config.yaml
model: "autoregressive pixel model"
dataset: "crops of objects in photos (Visual Genome)"
train_examples: 61751
image_size: 20
horizontal_flip: true
levels_per_channel: 8
vocab_size: 513
arch: "transformer_decoder"
width: 320
layers: 12
norm: "layernorm"
norm_position: "pre"
activation: "gelu"
mlp_ratio: 2
head_dim: 32
fused_qkv: true
bias: "all"
qk_norm: false
layer_scale_init: 0.1
parallel_block: false
inner_norm: false
positions: "rope"
tie_embeddings: false
init: "kaiming_normal"
residual_init: "scaled_by_depth"
optimizer: "muon"
muon_scale: "original"
lr: 0.011
momentum: 0.95
nesterov: true
orthogonalizer: "newton_schulz_5"
adamw_lr_other_params: 0.0014
grad_clip: 1.0
ema_decay: 0.999
steps: 4500
batch_size: 48
epochs: 3.5
lr_schedule: "constant"
warmup_steps: 220
weight_decay: 0.1
adamw_weight_decay_other_params: 0.01
Rows from block 8, named by matrix and row number. Rows with one number belong to one neuron. Each number is 128 + 24 x the weight over its row's rms, rounded and kept within 0 to 255. All counts start at 0. Numbers have three digits each. After the name is the row's rms in percent of the matrix's.
# fc1: MLP up (model.blocks.8.mlp.fc1.weight, 640x320), inputs 256-319
# fc2: MLP down (model.blocks.8.mlp.fc2.weight, 320x640, transposed), outputs 256-319
fc1.295 083:125140115130135139110117120153085081154094146137171092118172141113120113123158115110095123120088180107157135113108167129124119118113133193124113085111129125167123103120103139103133129125171125
fc2.295 071:147163130127139096134142148114145154120139132119103129120069120157165141130081180148137135145176106158147132099101117096177160112134109131129156178113141145058124132112136144152142101151103101
fc1.296 069:125123130101166132123154201133113130160099105153136119097114117170135131138144140128160132060117102121133094127147117103122082199140105097157192153159144161136137114079106135113135108105131166
fc2.296 070:126126117124086100111118130139137102093092127159138115152096136119113116137117119079141114186131157118150122117111111132108172083124133117110106139095138148098121123113138136132132118157117124
fc1.297 104:100123138137102152116131153106126165106137115117108083145066141108157161130131161105152154131109123143122110134112114068136134129167080135122135136140093092097137141170173138164108143123111104
fc2.297 111:137141143128142103146108090158122114112130129132129146128190126150081075106129074158123115126149136127146139124156149180123140115118157124144113142104144158150134107104118085099124123105109149
fc1.298 109:131135118110128094163136111132091135171103163118143127090143100171106100144114107115150105143133122100109126110128139124161152160117137131141129124165131116131138148113117094136124090114138143
fc2.298 116:119070171156123164082098150118147107118164134134105132144129131100180110115127160131125164115117129130158090130129114150117107090148089132116102127117119133132132096139117125167139172152152126
fc1.299 097:160152147182114116112130103123144133113131100150125094166142104137121143124167144136141156135108109128149172123129106079118127117136157165155163113105108107131108109128129122165140102171122135
fc2.299 092:118102137102130136087138113115091148111143129134143150105092128106132107105120099102147060134154143128082142153122155138119130135099134121108125113149139135128108107136146133077156142110147140
fc1.300 110:152132131147157151088119166109136138091148166142176149138138100151190142136156113111118094151112149133141094106126125141117110108139101133082167109105081072158124143167111182103127109141157123
fc2.300 124:102109129165122124153122107139102083139146129116143119133118143118058128108098131148144160091120121127076130136115115112118159166128165144174104139164142176088150134070136092160143170125145124
fc1.301 118:171137149161144097114104142128124114076141181138104158122192090124169116152123159159167140157127097089120136115118111121114109140111130109118127138114141152089118104122135135095113097133116126
fc2.301 104:122120138114138160135128095100101120151111109119128115151106142105136117182116104100105103129114162107144153162146140143151179141120155127147141122137111128126156137137099090143123113120151112
fc1.302 095:170135129094145106120126125155110085121114124150118085151127137105152159146151110164135083137166105133149157131134103086124135119089107084142096166144082138141155076099112181107120149137123099
fc2.302 095:136084127169140111140129124122157155141140136113102164126139100118090119149168137098126148117105116110114134132128111154158141127171112109150113122119159128118100163112143110142148128138138139
fc1.303 094:163102157094166112165103156096137147082129120141164120116138142141125110145136128094171161155154118153141134161072105101110129089127106148133103119176109133120126120121158118173159132122110136
fc2.303 096:137127116153089151146099099171150099175133122107112116130113110111128137092133106144084107117102078142126124105156150150155181132104091186103158135115135123137091155160100142095126130114166151
fc1.304 102:171157120112153132121132095126116130085129144113124109124133125165114075136159106105070140101154105126143093089128136144134101149189115112129098111083145123107139125133106109146118188153125156
fc2.304 107:097135079125125133139144135119125107135117129145142163129112121079142202098127163155170096137069140127150112180122130109107143135080112111157160121156116123139120110106195116130146074078146100
fc1.305 087:124144170133120143084127102100120166107119149110126126098103127103084137143159129116133153128140145150115112144100072094087124114170167108137131134134126113159114108130133142133161131151167133
fc2.305 087:138100111124104155155131159168103130119124113136115109140140120100164122119113115103126129110145170148139085087147154137154113121107086149084133108161143152132129123110112152139095154129125088
fc1.306 102:162099115104175134124112135161134109159128125111126132094133108152105100125136126101117081163128151126123137170111125121120132153165139141100153162125131141099109165172125104140133113125123144
fc2.306 097:105128120165113148120124106103127133109124158136147132120128151084131132157194127125133176136133118132131138109138117103134074090128169089127138149139110087143133133120124120126115107213094129
fc1.307 082:093107169107101134149119099135144132137175101100143138105140148084131121125164156178133107160093092118153072137112162114082101155126089154086094095095158127112135085085151122143128063101147121
fc2.307 085:158130096138174116117100138128106143130102157102126134134135104155141133145117098110134152112152139118143145150155085151149148114102139143154165139147122101171098133186119111113127191145099134
fc1.308 080:114131109144147139130118103131145165151149123130131090111109152092142140115140140114132199128120091104087116079101101106108137140151132145093157091110139106118104121159130107135147123154106097
fc2.308 083:132131141134145124113141160152110097149096151085124178167153106132093103139070144157148043119133138145161125161139145156127141115126118127148081165143115147108127136093117144109084158115132157
fc1.309 102:134118140073102153126176137099142137086127117175125114124135141130109102133129147122105147149087168160125168107134154093143147151113110117131094116168164154092132120129122135086134149121092163
fc2.309 108:132129098160138106115106126126117119171127118117116137146137116104108200147148113129136098096134131103137080141144106143097111124154123106116166154111098110163120127139149100171112108131130133
fc1.310 085:134150088147113135162107112168165103109152105114130119075129112103074132089142152101168145097115145156120130120134119121145157124110129150161134126101180142124144138158126157156139144097110129
fc2.310 093:115162108117139118108164149095118133114115120100153148187118126145157123152104104141093144092158139126085129142120124132148133117182132109140100164099124148090132146088120132124167121098136119
fc1.311 101:144123103112126090055111125137128109092165132143154146109129121134113138142132136142158142173105164107128086143156136141163116129163094118109097116149110165118121112154122156110174125140127123
fc2.311 107:109104175151119168205156149106152123169104126118119121122101122094129094146107115121118113060124144124110164162115123101111097138127153146171129170096125097132143125126103107147111113102128136
fc1.312 084:143094149195117106154133184154100131098122162098140147158131075103117129174092143131144121127111112156092139109144125121139122092127080150183126170146141141172146116113099128160136139151164114
fc2.312 091:102087145104147101110117104137131140151161111124159121137093121113149153100133103105105149141105145099108134161164144139146091165109175133085146110140119118117098157129131115081110079096123141
fc1.313 095:102138106112093100114108123150118147099115113150113105138144144139130144128158108161159116120128086144160185113172064091118142137112152116131144134113139106088088120122137122124102116155129132
fc2.313 096:139141132140143111130156139131120122166109120142132122137091097131137116137142147078111128129118114139100109131106179149184148135151126128118136123159118151175158157091098135137142142120128124
fc1.314 027:136120118142144148134114129078093117142148107123130155153101104149170133146134168129151104085124131128124135120130118135145089147112093095114139130147123087154146150149142129104145159133141147
fc2.314 028:125106132109127114126141147131174156131108146141123100128151150122074119086119082127090148174128164134131146149121133148097171111141146118148107134128131134080098112104165120135121088111118098
fc1.315 102:133101153187135089133129134131101143106126170175130135119121118147086139094160081102172106153148142140112134168117140079126130101126126137146107091085121076177145157122169146120106104113145154
fc2.315 105:121151132074093147143142115110121132129129165094161125124122173123186144131112147170117159104145077143144159103147137142112111136119141101118113140140161179061123116128120099103148139126159129
fc1.316 090:148141156136144151141137173134111160124160093150068110119115136145066153135132112194134158113170119130136110130129091139072188102141127142129164057145136142176127121165128137133144111123103140
fc2.316 096:142085119111171150084131084127111147125112111050186108121151120121178130179177108071145123137097127164167101103131160142166082151123141114108100152148135117149178140077103072120130129137142112
fc1.317 100:102169094113112135145112136178133122196166082175153139098127162128172113137094136101075071144167131123121116133152145101133094144089119141095121141133106133123175111158183151111113123157070096
fc2.317 106:124102112167120129132155125119121132092091177065104079133130126120056130116149116134204172123109108132155136119118119166122143078139088136174127116151108151152094132137048133117145163117141125
fc1.318 032:149163127130120163171107102127132132172147119167143134132162085096104160124116117108110110127166124117107131143110156125121114104109126112155125174139088070089121140147139126125165149136140146
fc2.318 034:116102148161147123082125149137118151118093137084122152138100170159160132138149165136119145113100150118142112073129091138135181152137109121126141085115177184157122124123136120123122117106108133
fc1.319 104:143139155139156168128122202153117129145128127039103131129112070112131121117167150144111131104154127100115122117129118131092125104174163110130120163148099111107132158126125133106155126135117117
fc2.319 102:118084171103101096095127123114146155089112135158100136149123161113112136126133123115182129170103112122119123133123097146092149133131102142121177083159118129137127149130119112142080138087105115
fc1.320 114:140132140149121160105157156096121152097128115110137125122158123120051117175126161156155151161135124136117116142099122131152098094132122124103160137124099103095124137164099146175123148144115121
fc2.320 112:125158091125127111113100117137156076094152127147105115165110093170158163125127106118089088085134103106118151112138158135119157128128151151171123136125112161154116107105154142111096158126117138
fc1.321 105:140124168177157110121128158196113142116170095125117134152137102120085145114129149100175140154087129117100128116116136097139122116166137133124109115125129078196087140099070090149102109162124124
fc2.321 118:129178112109124128098124109127139118151117085132133109146110129130164133151121082163148142119125125143139148186111117094140114167110156124125104146140088184094169136136146158126105133088137113
fc1.322 104:134141151131086161152138136118134120127137154138077113116122056119139132124152133173152128132120167142099169148143090134156133147134138211143161118112150126091136098163089167114174147160149133
fc2.322 114:094148101116130100104127105092121147075138129132154139098169187154097143100114145068095099128119111105150095120132150127087122120163159101144128119120110122074128136115140074127112114095109122
fc1.323 090:129085148168091089106141109115173147154090151149109130129096093132157145148075143106113100139127135097133086124149139143127127111169103118147129146137136176143131121144151100104105159108125127
fc2.323 100:144137108093128107121102133125120125105112125127121159153125111112104103106121094148108106119128148144096163109159123109123147117108141107159148120126146138112100103096092170150146154144158115
fc1.324 115:142140142101119112163143139148163119143148125153110117128155121141130163128119131120136117130113135074130153146121099154158112089126152087159094126109154163120183129137147109088123160097097145
fc2.324 104:115140139133128127102153100147175153164116129090165182113116123148129093116142093133096100079136138133126132114120169151105125133120088153141114150163106122133076156155117120155148111194179118
fc1.325 096:135142124113130134127143141143113104087158130179099141118173142133149098139128105121089141103174106117160143166174123143135109151121137140077142141109119120129064061143141152081110133156124113
fc2.325 100:084114129159116147158110127131148134149108165088128116126046117136087141120149145111157164124085111131109103118133141116126116107117099134184116142167127142100197137133132118182127116112110155
fc1.326 090:159123128148118141083137139136150093097163111117141119097134124094113135094143163096128124074094151088142121107121124106170103107123122099122073117133128100126116098126148124142169144110110081
fc2.326 096:104077147152111116124124152093114164097079138124112108088136126149109113157119110165130123170148084114117135112128136126090177086124112154159184122111134129096135169127104086126128153125174134
fc1.327 110:134131111093081135128148183098116081136124148118153135157127142120137149095130120134111146137073149149111109114154153104140088139111134097121097131141160123114155141135129133116128152130124136
fc2.327 096:165176168134123160130116118172112148176094154140103166147110140097106163153095147151152097093171121129157154109130110131130121127154127123127096085117106114141148115140180127115135125124118091
fc1.328 102:128114112112135082130146134125104133092150156104123118108170082100119189149110166097166126118102153120131153127105140134120175152105116097091173136124112107132117145140124142123130115142116112
fc2.328 111:109121153122131135139109113099158163136126115105132115110105140156127163148089126093116138141110141116141127124113089154134086154154152152110104106128133146121143121134107118153126097127132097
fc1.329 102:100131144132157152099172114089103155146130161149124084073104134136126152120130121146104121163109157133094143138147115092123126114125106139099128179132161125135152142122120100143084107127139125
fc2.329 101:133146133152138110148080099154112119118173099093113180145133133140071080128133148124144119093142138107130112111105121149147162131123131119169109126118104126113137115126118151131135127133092122
fc1.330 086:124123148117148134126087152153136139103131166089193135132124104139116130109153128114141164143115107114161105152135149145139129168155134077152162134184147077152140087090132135120094116114124123
fc2.330 091:176099125138151134135148130143129137138124103139085159122101138173131146147122108135107103080147133139133179120117130134115164099112127131059121127137169129115117156142132115114178117104081141
fc1.331 119:171127097159099099173097141146165173135161131148101127133147110123149117146090125135119123122101105125072141123133117114114117171158124151130094158121121170125115147113099119147119131182146138
fc2.331 107:109149152110138155080157130113151109120086133124123136150105150092105125099173138122095118128152112157140129125147116168132096073124133137097108112133153079112167128195138132103130114108133130
fc1.332 114:145085104148114107112129132098196098114137177106118123109120135103125121107118146105161094154114142149133096143110152125103161131147150100179152102134117115097151120122110105136135136132083143
fc2.332 116:136133144132136167134103095173051141159127117146122117152168103083139108137137130148150166100121122132188134140124153133125132121113129154115154180098150129155105097144101103096125124100126086
fc1.333 099:126120140137145110058118142104167086128140112113108179121121123146127192124165148111133132097109135112119129108075105120144128120104170145111139138149100128127163114089137135087101152171165153
fc2.333 109:106106139150131124141114128133098150135066139152116128142181134154131120135111102154114124152126126115141157124165117130139116109175126084116104131127149148129079126161124115098147119078146131
fc1.334 092:151135090138114131127114158134102100061160143122088150122161123127151141126152137139137147146123142087139133143094145133152101129145139097149112119112127144138136110150121115128150116112099086
fc2.334 097:146117121122111135100128131121120148117112170156116142127124134116106118134148093124112106106118143079123108127165164146096126115083154173147106148116122148114104176111127139171130133120172151
fc1.335 099:139101110133146077121154125135152157136125164113140098158108123134132143137128143185116111124071090098121106139123109125126118176159138096093127121137138119105149127107150095088094160103154128
fc2.335 091:139181095125146153150118123113122103133104150168093139144168133100132121116133054116115176118162114139140126160111109145151095096091138147135143119144125153173108134139154134148129123158104138
fc1.336 102:083160147108141129130084148164106120130159099117135118098098150117162175144138141146173152154161104123161100108098131093096121149189122111132131147156168157088136105149154109101095129147135144
fc2.336 100:160112093154094122129149091107160091147103106157156138114183129167089102087121143135110138108107143140115189132129099140126177131092110138102135132099089121133087155111102131127132115106129125
fc1.337 094:129114117154148121127182138121137122146156102096117170140160098116151107120117112118162138089159171125205089130134135154185109118139126124100096110099130147108149156067121139164112161149135109
fc2.337 101:074142140113127122124093109138124153127101153145129105135104170117086174114125167122097119183092078103041180130166108093076147128139142132105161139164126113120119096162111076096158113137139165
fc1.338 083:138108131111141117158112133138161136134131148151132145154173153118173126130104149122126139132148147117171149145097099145124161135124149110148154174141122132107134133166125171153138097139110133
fc2.338 089:116117088138131143136095115151105144132145133136154185114052112156122163132146127120160118140087148130098120123123158120139109115121142136124105147100118124097144156109154089146138118099094150