Weights of a small autoregressive pixel model.
Training: muon at rate 0.011, 4500 steps, batches of 48.
Data: trained on crops of objects in photos (Visual Genome), 61751 training examples, 3.5 epochs.
Rows from block 6, named by matrix and row number. Rows with one number belong to one neuron. Each number is 128 + 32 x the weight over the matrix's rms, rounded and kept within 0 to 255. All counts start at 0. Numbers have three digits each.
# fc1: MLP up (model.blocks.6.mlp.fc1.weight, 640x320), inputs 240-319
# fc2: MLP down (model.blocks.6.mlp.fc2.weight, 320x640, transposed), outputs 240-319
fc1.556:191100178073095144142148128088139177132165129162088146167112080208088162100163143137142124098171152155184144159145157128089164130140177121120090093090190071176152124187093133228091173091160159122175096089195134057145155142146109108056123116
fc1.557:087143135124154137131128184130099139127113131130131138141102119089126167096113164163136135142126146154134114151138081127129135141094098094187131126125136120126113109146128104138114139147113122167139065156082132116156136136118141130137070104
fc1.558:132102171129129103124133085153130144105092111181147123140124166145151136163146155155112170121106132096060120083143112130133132151116103134132140167111138122099084152116115133108122139112169135071126157140132144139156108150083149174108102088
fc1.559:120145130184090188107105107145122126157112176132121115150097087100121162147141097125105131123131133144128073161091118126100130125074150131143150116140138121112100078160074063081136161130119109158113120175161122099172147116127164131060128149
fc1.560:130141121144147121120084150123140102079080140153077089127150136110111137121136159134153112114142118139129108103135068114147147122135150149117127117115164149135120119144113116139109148116122155159139150151128139129097097079091160103101120123
fc1.561:097150107062125139144128129134129150150123114169098193107101099134177126130162054113133083146126104113156109157100113122135145178121176129122122185107137140146138150106203132194105157113124102184180088134072110108115120168077137095114180152
fc1.562:141085112092083182139187122172097096145149099183104145140069115146122138086089106158105099086053118153148150138093163091157131197109165119136120161105110148175145145079162121147136132094148087111132119107172163151122126122093117103233107174
fc1.563:149054079119088121078086091116131116145150139108077147159070127029117098167142120138042082164152124083099107176159164159098093110106141125134117143120114145084221173078107141104094154093147136075171184203163168116111156157116148183102153079
fc1.564:147178152141154139140159137093076123125088086205179155130096136086143140088148083099107160158098167161103110179100115117110136142135173118099093125129107147105144129093162124097145175131145172160119108061144107174070119157168150137118160166
fc1.565:136075123084134144111103124124146160083100141148079128089110170127096071160179189159133158130165125098103110126136146118163158138143152148137157177139089169154097142122133134141123133118136071164188151106101137164111176141115127113109124143
fc1.566:119110160123116124173117110149125127106110104138141118106125115153132158164130144126122117143127123130120150160141134144135106134119131155129143140129111142121140119126139132125109107119134149145130150124138134122118082144116111138106121126
fc1.567:123140171119083178191116135106109134169148136195101132167075121109165156112116124145133120149157150141199125140096138106071109128194080130124116154075096118137096080113106152083123125158145166182113133108102174129132098198125146167118103077
fc1.568:161126142122102086185140124164157065104049172078130117170166157144153132118149117166166151149135064143133071128114107091121124162101104109156102152173171184115105105084071124178161129119066125083123127168154123118070104140116120158169152158
fc1.569:134191098153199137160115149174182212135107127142100056109102143093115098097108120138130092155104134126148110100126074107158069142102147169112123105107115166135232166146087127140126115167108115102109112132139135096118172119152100097169084133
fc1.570:170167106175151187120170124156141035132168062157053182103123106121089178106076163102206141129175147171162131108132208148117098138112167189101168079132117115154107153071069172076157174116177080110197121146160147119195165102062044098172038108
fc1.571:131102160138185094115109093133070100162134124143096122163073095066154150190155151110064088089133148091091144116081160099133126147131084121079122088119119216117167104080154181122140129114090145121142124158079093149119175118121094115117142136
fc1.572:162099065161159160127115141069142149132123148169138140090041147136161218113127130187058161134122129121148176089065069083112121153174140148162143125119100119163083110149149152122095128105111035127183172077135173133111111087136075099171126079
fc1.573:147114107124110154170196097203147103108115139144151150108168154174131176122106155086133130106162140129130129151108104128122110121151127117162187178128089169111158128167121156121122111130121129140149042121105124167163078099122115153117122128
fc1.574:187106081075094087131139109134129149135177132182139167127179141121155137082157086156121170176115140180156132184126079152114139109093087130171126114182120129049136150106109104106117143154086103137095160154148128174092047106150151189140126105
fc1.575:128073125158149094132100121146137135102156114140093151144050084108110146130146173139157115142166127199160159096106106090132150130127116141062084117092130131140157146090115160132169155059126172130113088122135180122156147139203059174129150137
fc1.576:086146165192149191125125129130133156193139141163129130173072149157208046123121139128190106112059126150079100086126188086131146192118099132110183152101198153094111139146095121139055090145121198151159080133188132122156161135118142111112105113
fc1.577:146128135121161169183147131152153158143146101119142103152148111134126172100136132153102152165107159134207177142160153167036120144172090075168186130093097191120110151169122073087146120174111116122079084158133117062152105115129091104115135159
fc1.578:085115113147138127130072139124114109115163152116144146144113116117117123126149206131155104098097082092114100140162165104121118172114133187103126121106117156157157102086141159102105130132150162033010101138125180152102125113118157112118124157
fc1.579:149164143133088175088114086163117124110132112117158133154090195082104086150080145160115154132121145153072088182103176193195090163147121113137166124151112127157098142108065133145091086119133106131072087160155081140061235131131148078164154071
fc1.580:143145112091140125164152107152109083097104133111166075114180099114141110174152141156103162162140139134127176040152103137138149138195131069183133132096076117133189122063142152121127127185063127149120162094140160123177079139145041148151135145
fc1.581:132160151114115131133113172109112134132136111126144079118110127106110101099108186138122147117150097100052150076127142143100124167088079162113131089144127169126145113137160047134153078201086080109148118125122101147124180164076108049135163104
fc1.582:159121148072050125095122144168197062087068154130093159163064145168132075155204142105128163131146117171109069112104103147078066115122169109106044109093143083115182162063073158084171126083127169166184110227091151164159072148162065115124161165
fc1.583:179137166131117175139108092127118106108175091137149102119164114160127133127168148081131126124165095167110103085105178161147142139140121102170137055092200133170068123136110105119179161102109076106143091148141129107155135111190144094078153086
fc1.584:150162135100135186123159123162140085127086109064118139134106085089144180140173135122080127093125113160136161149142173186164118171168127143159156123106081050134154116094100112111122133125159148131132116086159179132132129184144146172178162110
fc1.585:133162144168163175153134151169086154100099179144135060142084116146124119133142091162146048111069185157090166142136120116164156185075117137157095145082136148163118090116108149151097057133038138095174115090141158113141140120118102111097100131
fc1.586:132100144133099134102119166118096136130134145133178145095115126084140136124138151150140153120129129114106136140146109131134126124120168178128105101104121148115123143138121129099099104125126123166114120151136123131146131137132145115136163126
fc1.587:160149132135129165107178076081138120119178155022108123184113207122112113137151050071122120192124125180094133095201150105087087122129152113081161126140075147124128096135125161157109114101152116128149167159084083111114119138081209052129106131
fc1.588:146125133125158140075143071133119113153075128161099161143123141141063114137108155172170092136147130151116150143185099140135102084140156113141071188131083247120117193105119126040101086092174161085130133115145102147139112146135179109142117135
fc1.589:196135151142086106145107194116162185129151117108111143074090085157142066161177108133145134112161104185142133146151109115082106150112165158104125187114136137157135115137155135136119070098153129149150156134095179181150145166159076128074149110
fc1.590:116105155135163152112086136135070154105146125153140129141172121150168080127140162092086117124075169138167179128142072149078119128147095150159155162128154133077178070084132096140141147115133153137124141128138171167083129107140096126127096112
fc1.591:114084135118091075121166108136101138090141142110115086103174127106109150149119065105130118148130057177121111123158152142168087155185154139103107133115165153096141103105195083108110083105115160104124170137158105109095094145129178147128121148
fc1.592:126144089158148133134157114008200098083149116073136135144157157084151140118134102142109109133138100083140182127183180150158151158117138140105162161161130117114158172120111096145107138111154135107127112144062131133097105098136133119151195142
fc1.593:174044088113099120091130115066155144125158136171137133118144159135182131200135180158106068154120142082162124148142118147137159118092247059119075111172101182177095120124123190101246074071162065113063143111123145078112173131076089125070084093
fc2.556:078154164140140155161111123127065172120134126140150115084055187110169093086136114100133140176127255098143144171151058129089027163098142150144111140118117163066119133094136177086155108168071087115087156159087137133087078157155189143143109089
fc2.557:186108102119109125137144097131133112120137102139169110140162107149114094149107096118123107132150125130129131116135152149139108095172146174087131111114138138148091153104138130128095117116154156112106162095158139145079123095157132116136112137
fc2.558:121145105133127148130180131130132153120157169132112047087125084093124124091134124095133109142134126161083130145134157121129113099115139150113117143152128141125142092125147148116150119110155084158138082151109131106097153157149108091140177181
fc2.559:130086145084145086166116156138136109129150107174148121115167134127127109129088176111131141085161155114124134114168124141144106162184115152111142155122124143125151100093170140143108067095153111116127130101136152150149133128159121121212111120
fc2.560:150129105109125102144171102114138144150170134102123138123116121132131127141094114138106119136118108144154150134106164139142098149125099155133124103164123124119132132112130127126107091093113107084110101088119114124138142131139117178133142150
fc2.561:154087136119115082102114235083085195163154163130153141160184144098130135126133188117102148154119124103155156083144125135091167183166100116106087129122110163144114120114140165056183102148101119071137153135102139203099171178138161120185102090
fc2.562:113101124105109172059152150132185123087060110147148170178142133085154188192053141070085137166121157081101128123183108178131093099147138105088140124112170101052092164158137166109168173113101123108152147135146129109134137111154136110151160123
fc2.563:124109128119107187167149119170115170100117150142188168151163119132126199106128147106170171131163092109100181108139140149099166149150078128165098121142118168160096089123141159065119199173173129165201124108116099143101117144117136118072125140
fc2.564:134136129103118120104067098106115130164138130131117116112155102116110086157144123128068105078102094071189152094164115113171159068106080118128133118099148122134102134136121143088133102176111138155155093191076175099133160108109185147102170042
fc2.565:097189140144178120178106128148123094131146152101182139158134113152188167087101094125095104127117158152109141132119090125116106143116072121136114133109127092144154116132104103105173147139115182108077127162144112111148091133126144119172131151
fc2.566:122145100126115114084144147145099146116151151139104134145132152106102111092122113123123133132116137137130119123120125105122147127130114102127111107131144104130142131110116122125129163143153124121119107149136123140131150132145130124135140149
fc2.567:133173081184111095126079092135104116114040138127096113123161121164150085134131103147199122113116125130063117158147100147132150164096136078122123128121152150144148181170115103116142175128146147147143124096119143133174100125096147134095089175
fc2.568:067145090151127152096149181088088146118219075123116127125106099132118111148151133148084102126085172108164154137130096172130115078148150128098172089118113035123139134161133101068135114152162193146077157070085154109125130073126157126081087125
fc2.569:128108125135129143110106097149120127126142097074153096103076124202118179108084122173130144161093057118124188132067181140138160131149109067147108085060135063103120131139208106100150170088082165096150133071164063134174117152135110176121157142
fc2.570:138089143083073081131097108144165164082089198097142106114142128108176099131091133106114106153082123126148111156109088143087144126141148069127133164130140173149115107149172124112127082152149179149129141077132132141061090108124199187171140125
fc2.571:110147122152053114140105087119129152120094142113147144076172168204114137099143118183102112135141156170128105113188087136076179131137176076105159105103104066184159153135091099130090109106159164131136114155177172133075141125097140136142124145
fc2.572:117108122177070141233128108138141117139177110077114116172142115201109096173111166110111082150134111076127165130139118160152167132124166101080148095129185152144122113173091173112106167119103132114110125116109101120132179119077120148089105105
fc2.573:179082140145141096148116122112149112143173120135122139123109154107120111136086111183106123170140127102123111113125143119123147147133093128071063125134162155168074146135144139164157097161177133124098145164090143136089161074145118100111130136
fc2.574:086181064093106141149103116149092143140159071163143108147077127136111130172075188144118148140085129117148154115213132102081043158155090139083088071151155147155104173126097207115125126155094137164183066129137104121129152128116095076119175110
fc2.575:185137152149075134104156127123128096175089112119123130060136094105127095092129124110138147140102187099122134164136163150152116118149154139121173134101129171118077126152111162132105088162125110136129168147102139123128127144121135108176066144
fc2.576:106105060156134057179139121160113148150107071145206099120144129119096135063170163098114100158122176076127096234142082160097089113075142169136077121094082120220148086083130168148151156116161130151102142116096147112133152140138148105195095071
fc2.577:155107101090128083088092152122158070108179143110118168122125105124130108106083147089147129145157099069160114201087113023145144129132111188097093125139133161132082100061136076175144154119143143135107122113085174188103136156171142146133114147
fc2.578:137168124129112135084153163128129139168117116119139164138111136142152142144086056124095168113175149172148150142091088106155140038156120078156163144129177114066143118174123064159156113111083107155231145127129058101159091153111130170132118099
fc2.579:097166011152140064083105153097135137090136101130058176134129106174177157116104218129165143132089191127111130140139101095121201208160145182139134110120189143136136087138160161172159117128105123107199110142083136138165146121107158130130136139
fc2.580:149169124145075133119119059168143169156100114159113130120136142123123142058060146137110109155115114150141096162122147127120083154049126153118114144128193100151088120148144119121120110144151139133125115120102102098147143083117128122127129142
fc2.581:117102197125169129105126034122131121132150133134171039165151157147065108206078152104152121102141073148178084148139174094151085087126172189088094085127110084092125111102178146124178157095186120132088179171094154175120100158142144135134130077
fc2.582:091128119098170165122086114096120179144132067113134154090148147081126126115123148083158117147157108150120163155128173097076118165152093138130253120081159114120073108145104126146191182136183129102140149083130142109130110103102134179189105094
fc2.583:129110131126189152102091120117133082097119125138102125155098139109128186097144129099094108127123111093125140118074097135089180100104139089129126194063074177093158116111150102183092075161092147146129095145169111120179146141104130116137146107
fc2.584:152103147152130119195110167104094184169183116129158127155133212132153099142132121137135126114156106133168125070098100098146126090155182132093089120161128146127149129113163130144185147145066122159189149131134079180124098097117132098058136140
fc2.585:129168152128080107206051118144112170104136058136139108083138192142175127107127088135160138173094145097098106194110090142117140139120102150156075092098154211141101143078119112074099171200148093114145106139110123128129152167104088164172118144
fc2.586:100132096116131101175142147125150120116145125150114119150110140110120120137141123121121080155169138117101156117129146111141135113091103096127138166133159114133130103119148116144141165141096111100143134092147111117108148095138122145127122117
fc2.587:157078143119116123101153133101150098166087131138077143131097115113170167107109142137111118074154085107119116194121078136155108172087107095173123102079133142164151121099134135139096157100095166176174109103167138117146131191157084157153118099
fc2.588:157131123100130063148120090114174143120151096138168090163079145136107134110121159143098126141137153090118146144150133157126086159082090168133098170137168139140052121126101130102111178075183120165077127176099109081162151161071158130050116135
fc2.589:096128133045080103143191106079093203111126154171098100144132086066137197069107138096113107173100192074108109106176083103170181161120120094105056110090132142067150129128134111117111183190137135123156142125080146193096170130066151125163123125
fc2.590:130158104154133132101163108107167134108145097170101117137094132123127131174144127141185150083121178068097070202128174133100121118122152133125108065132149168151129192110142150122134152103133109137151117108095136118130151140159118142174152109
fc2.591:092110115121131144118125173138107123136165143120154145164131122132150132122156149130148120102119132155160097184145104159130152136127097123100155112131170099179107110110128184119091177140132100189124066169118158089112150150137110139193093075
fc2.592:090151158102148115093096137115139085089091140083174097112042130147174103117124136125088158123147188117149132072159201111167130137119127127140159110119182062137079131102144164093124161116116111092184139132172131129127135141153150143158136162
fc2.593:162108093170099146156131116182097105221147197085123078109157096128086147045199188193113132150065136117113127149141101171093108135120164120185128122169163164180043122114168122117071091147096139153210117114068088135117141156132054090131129044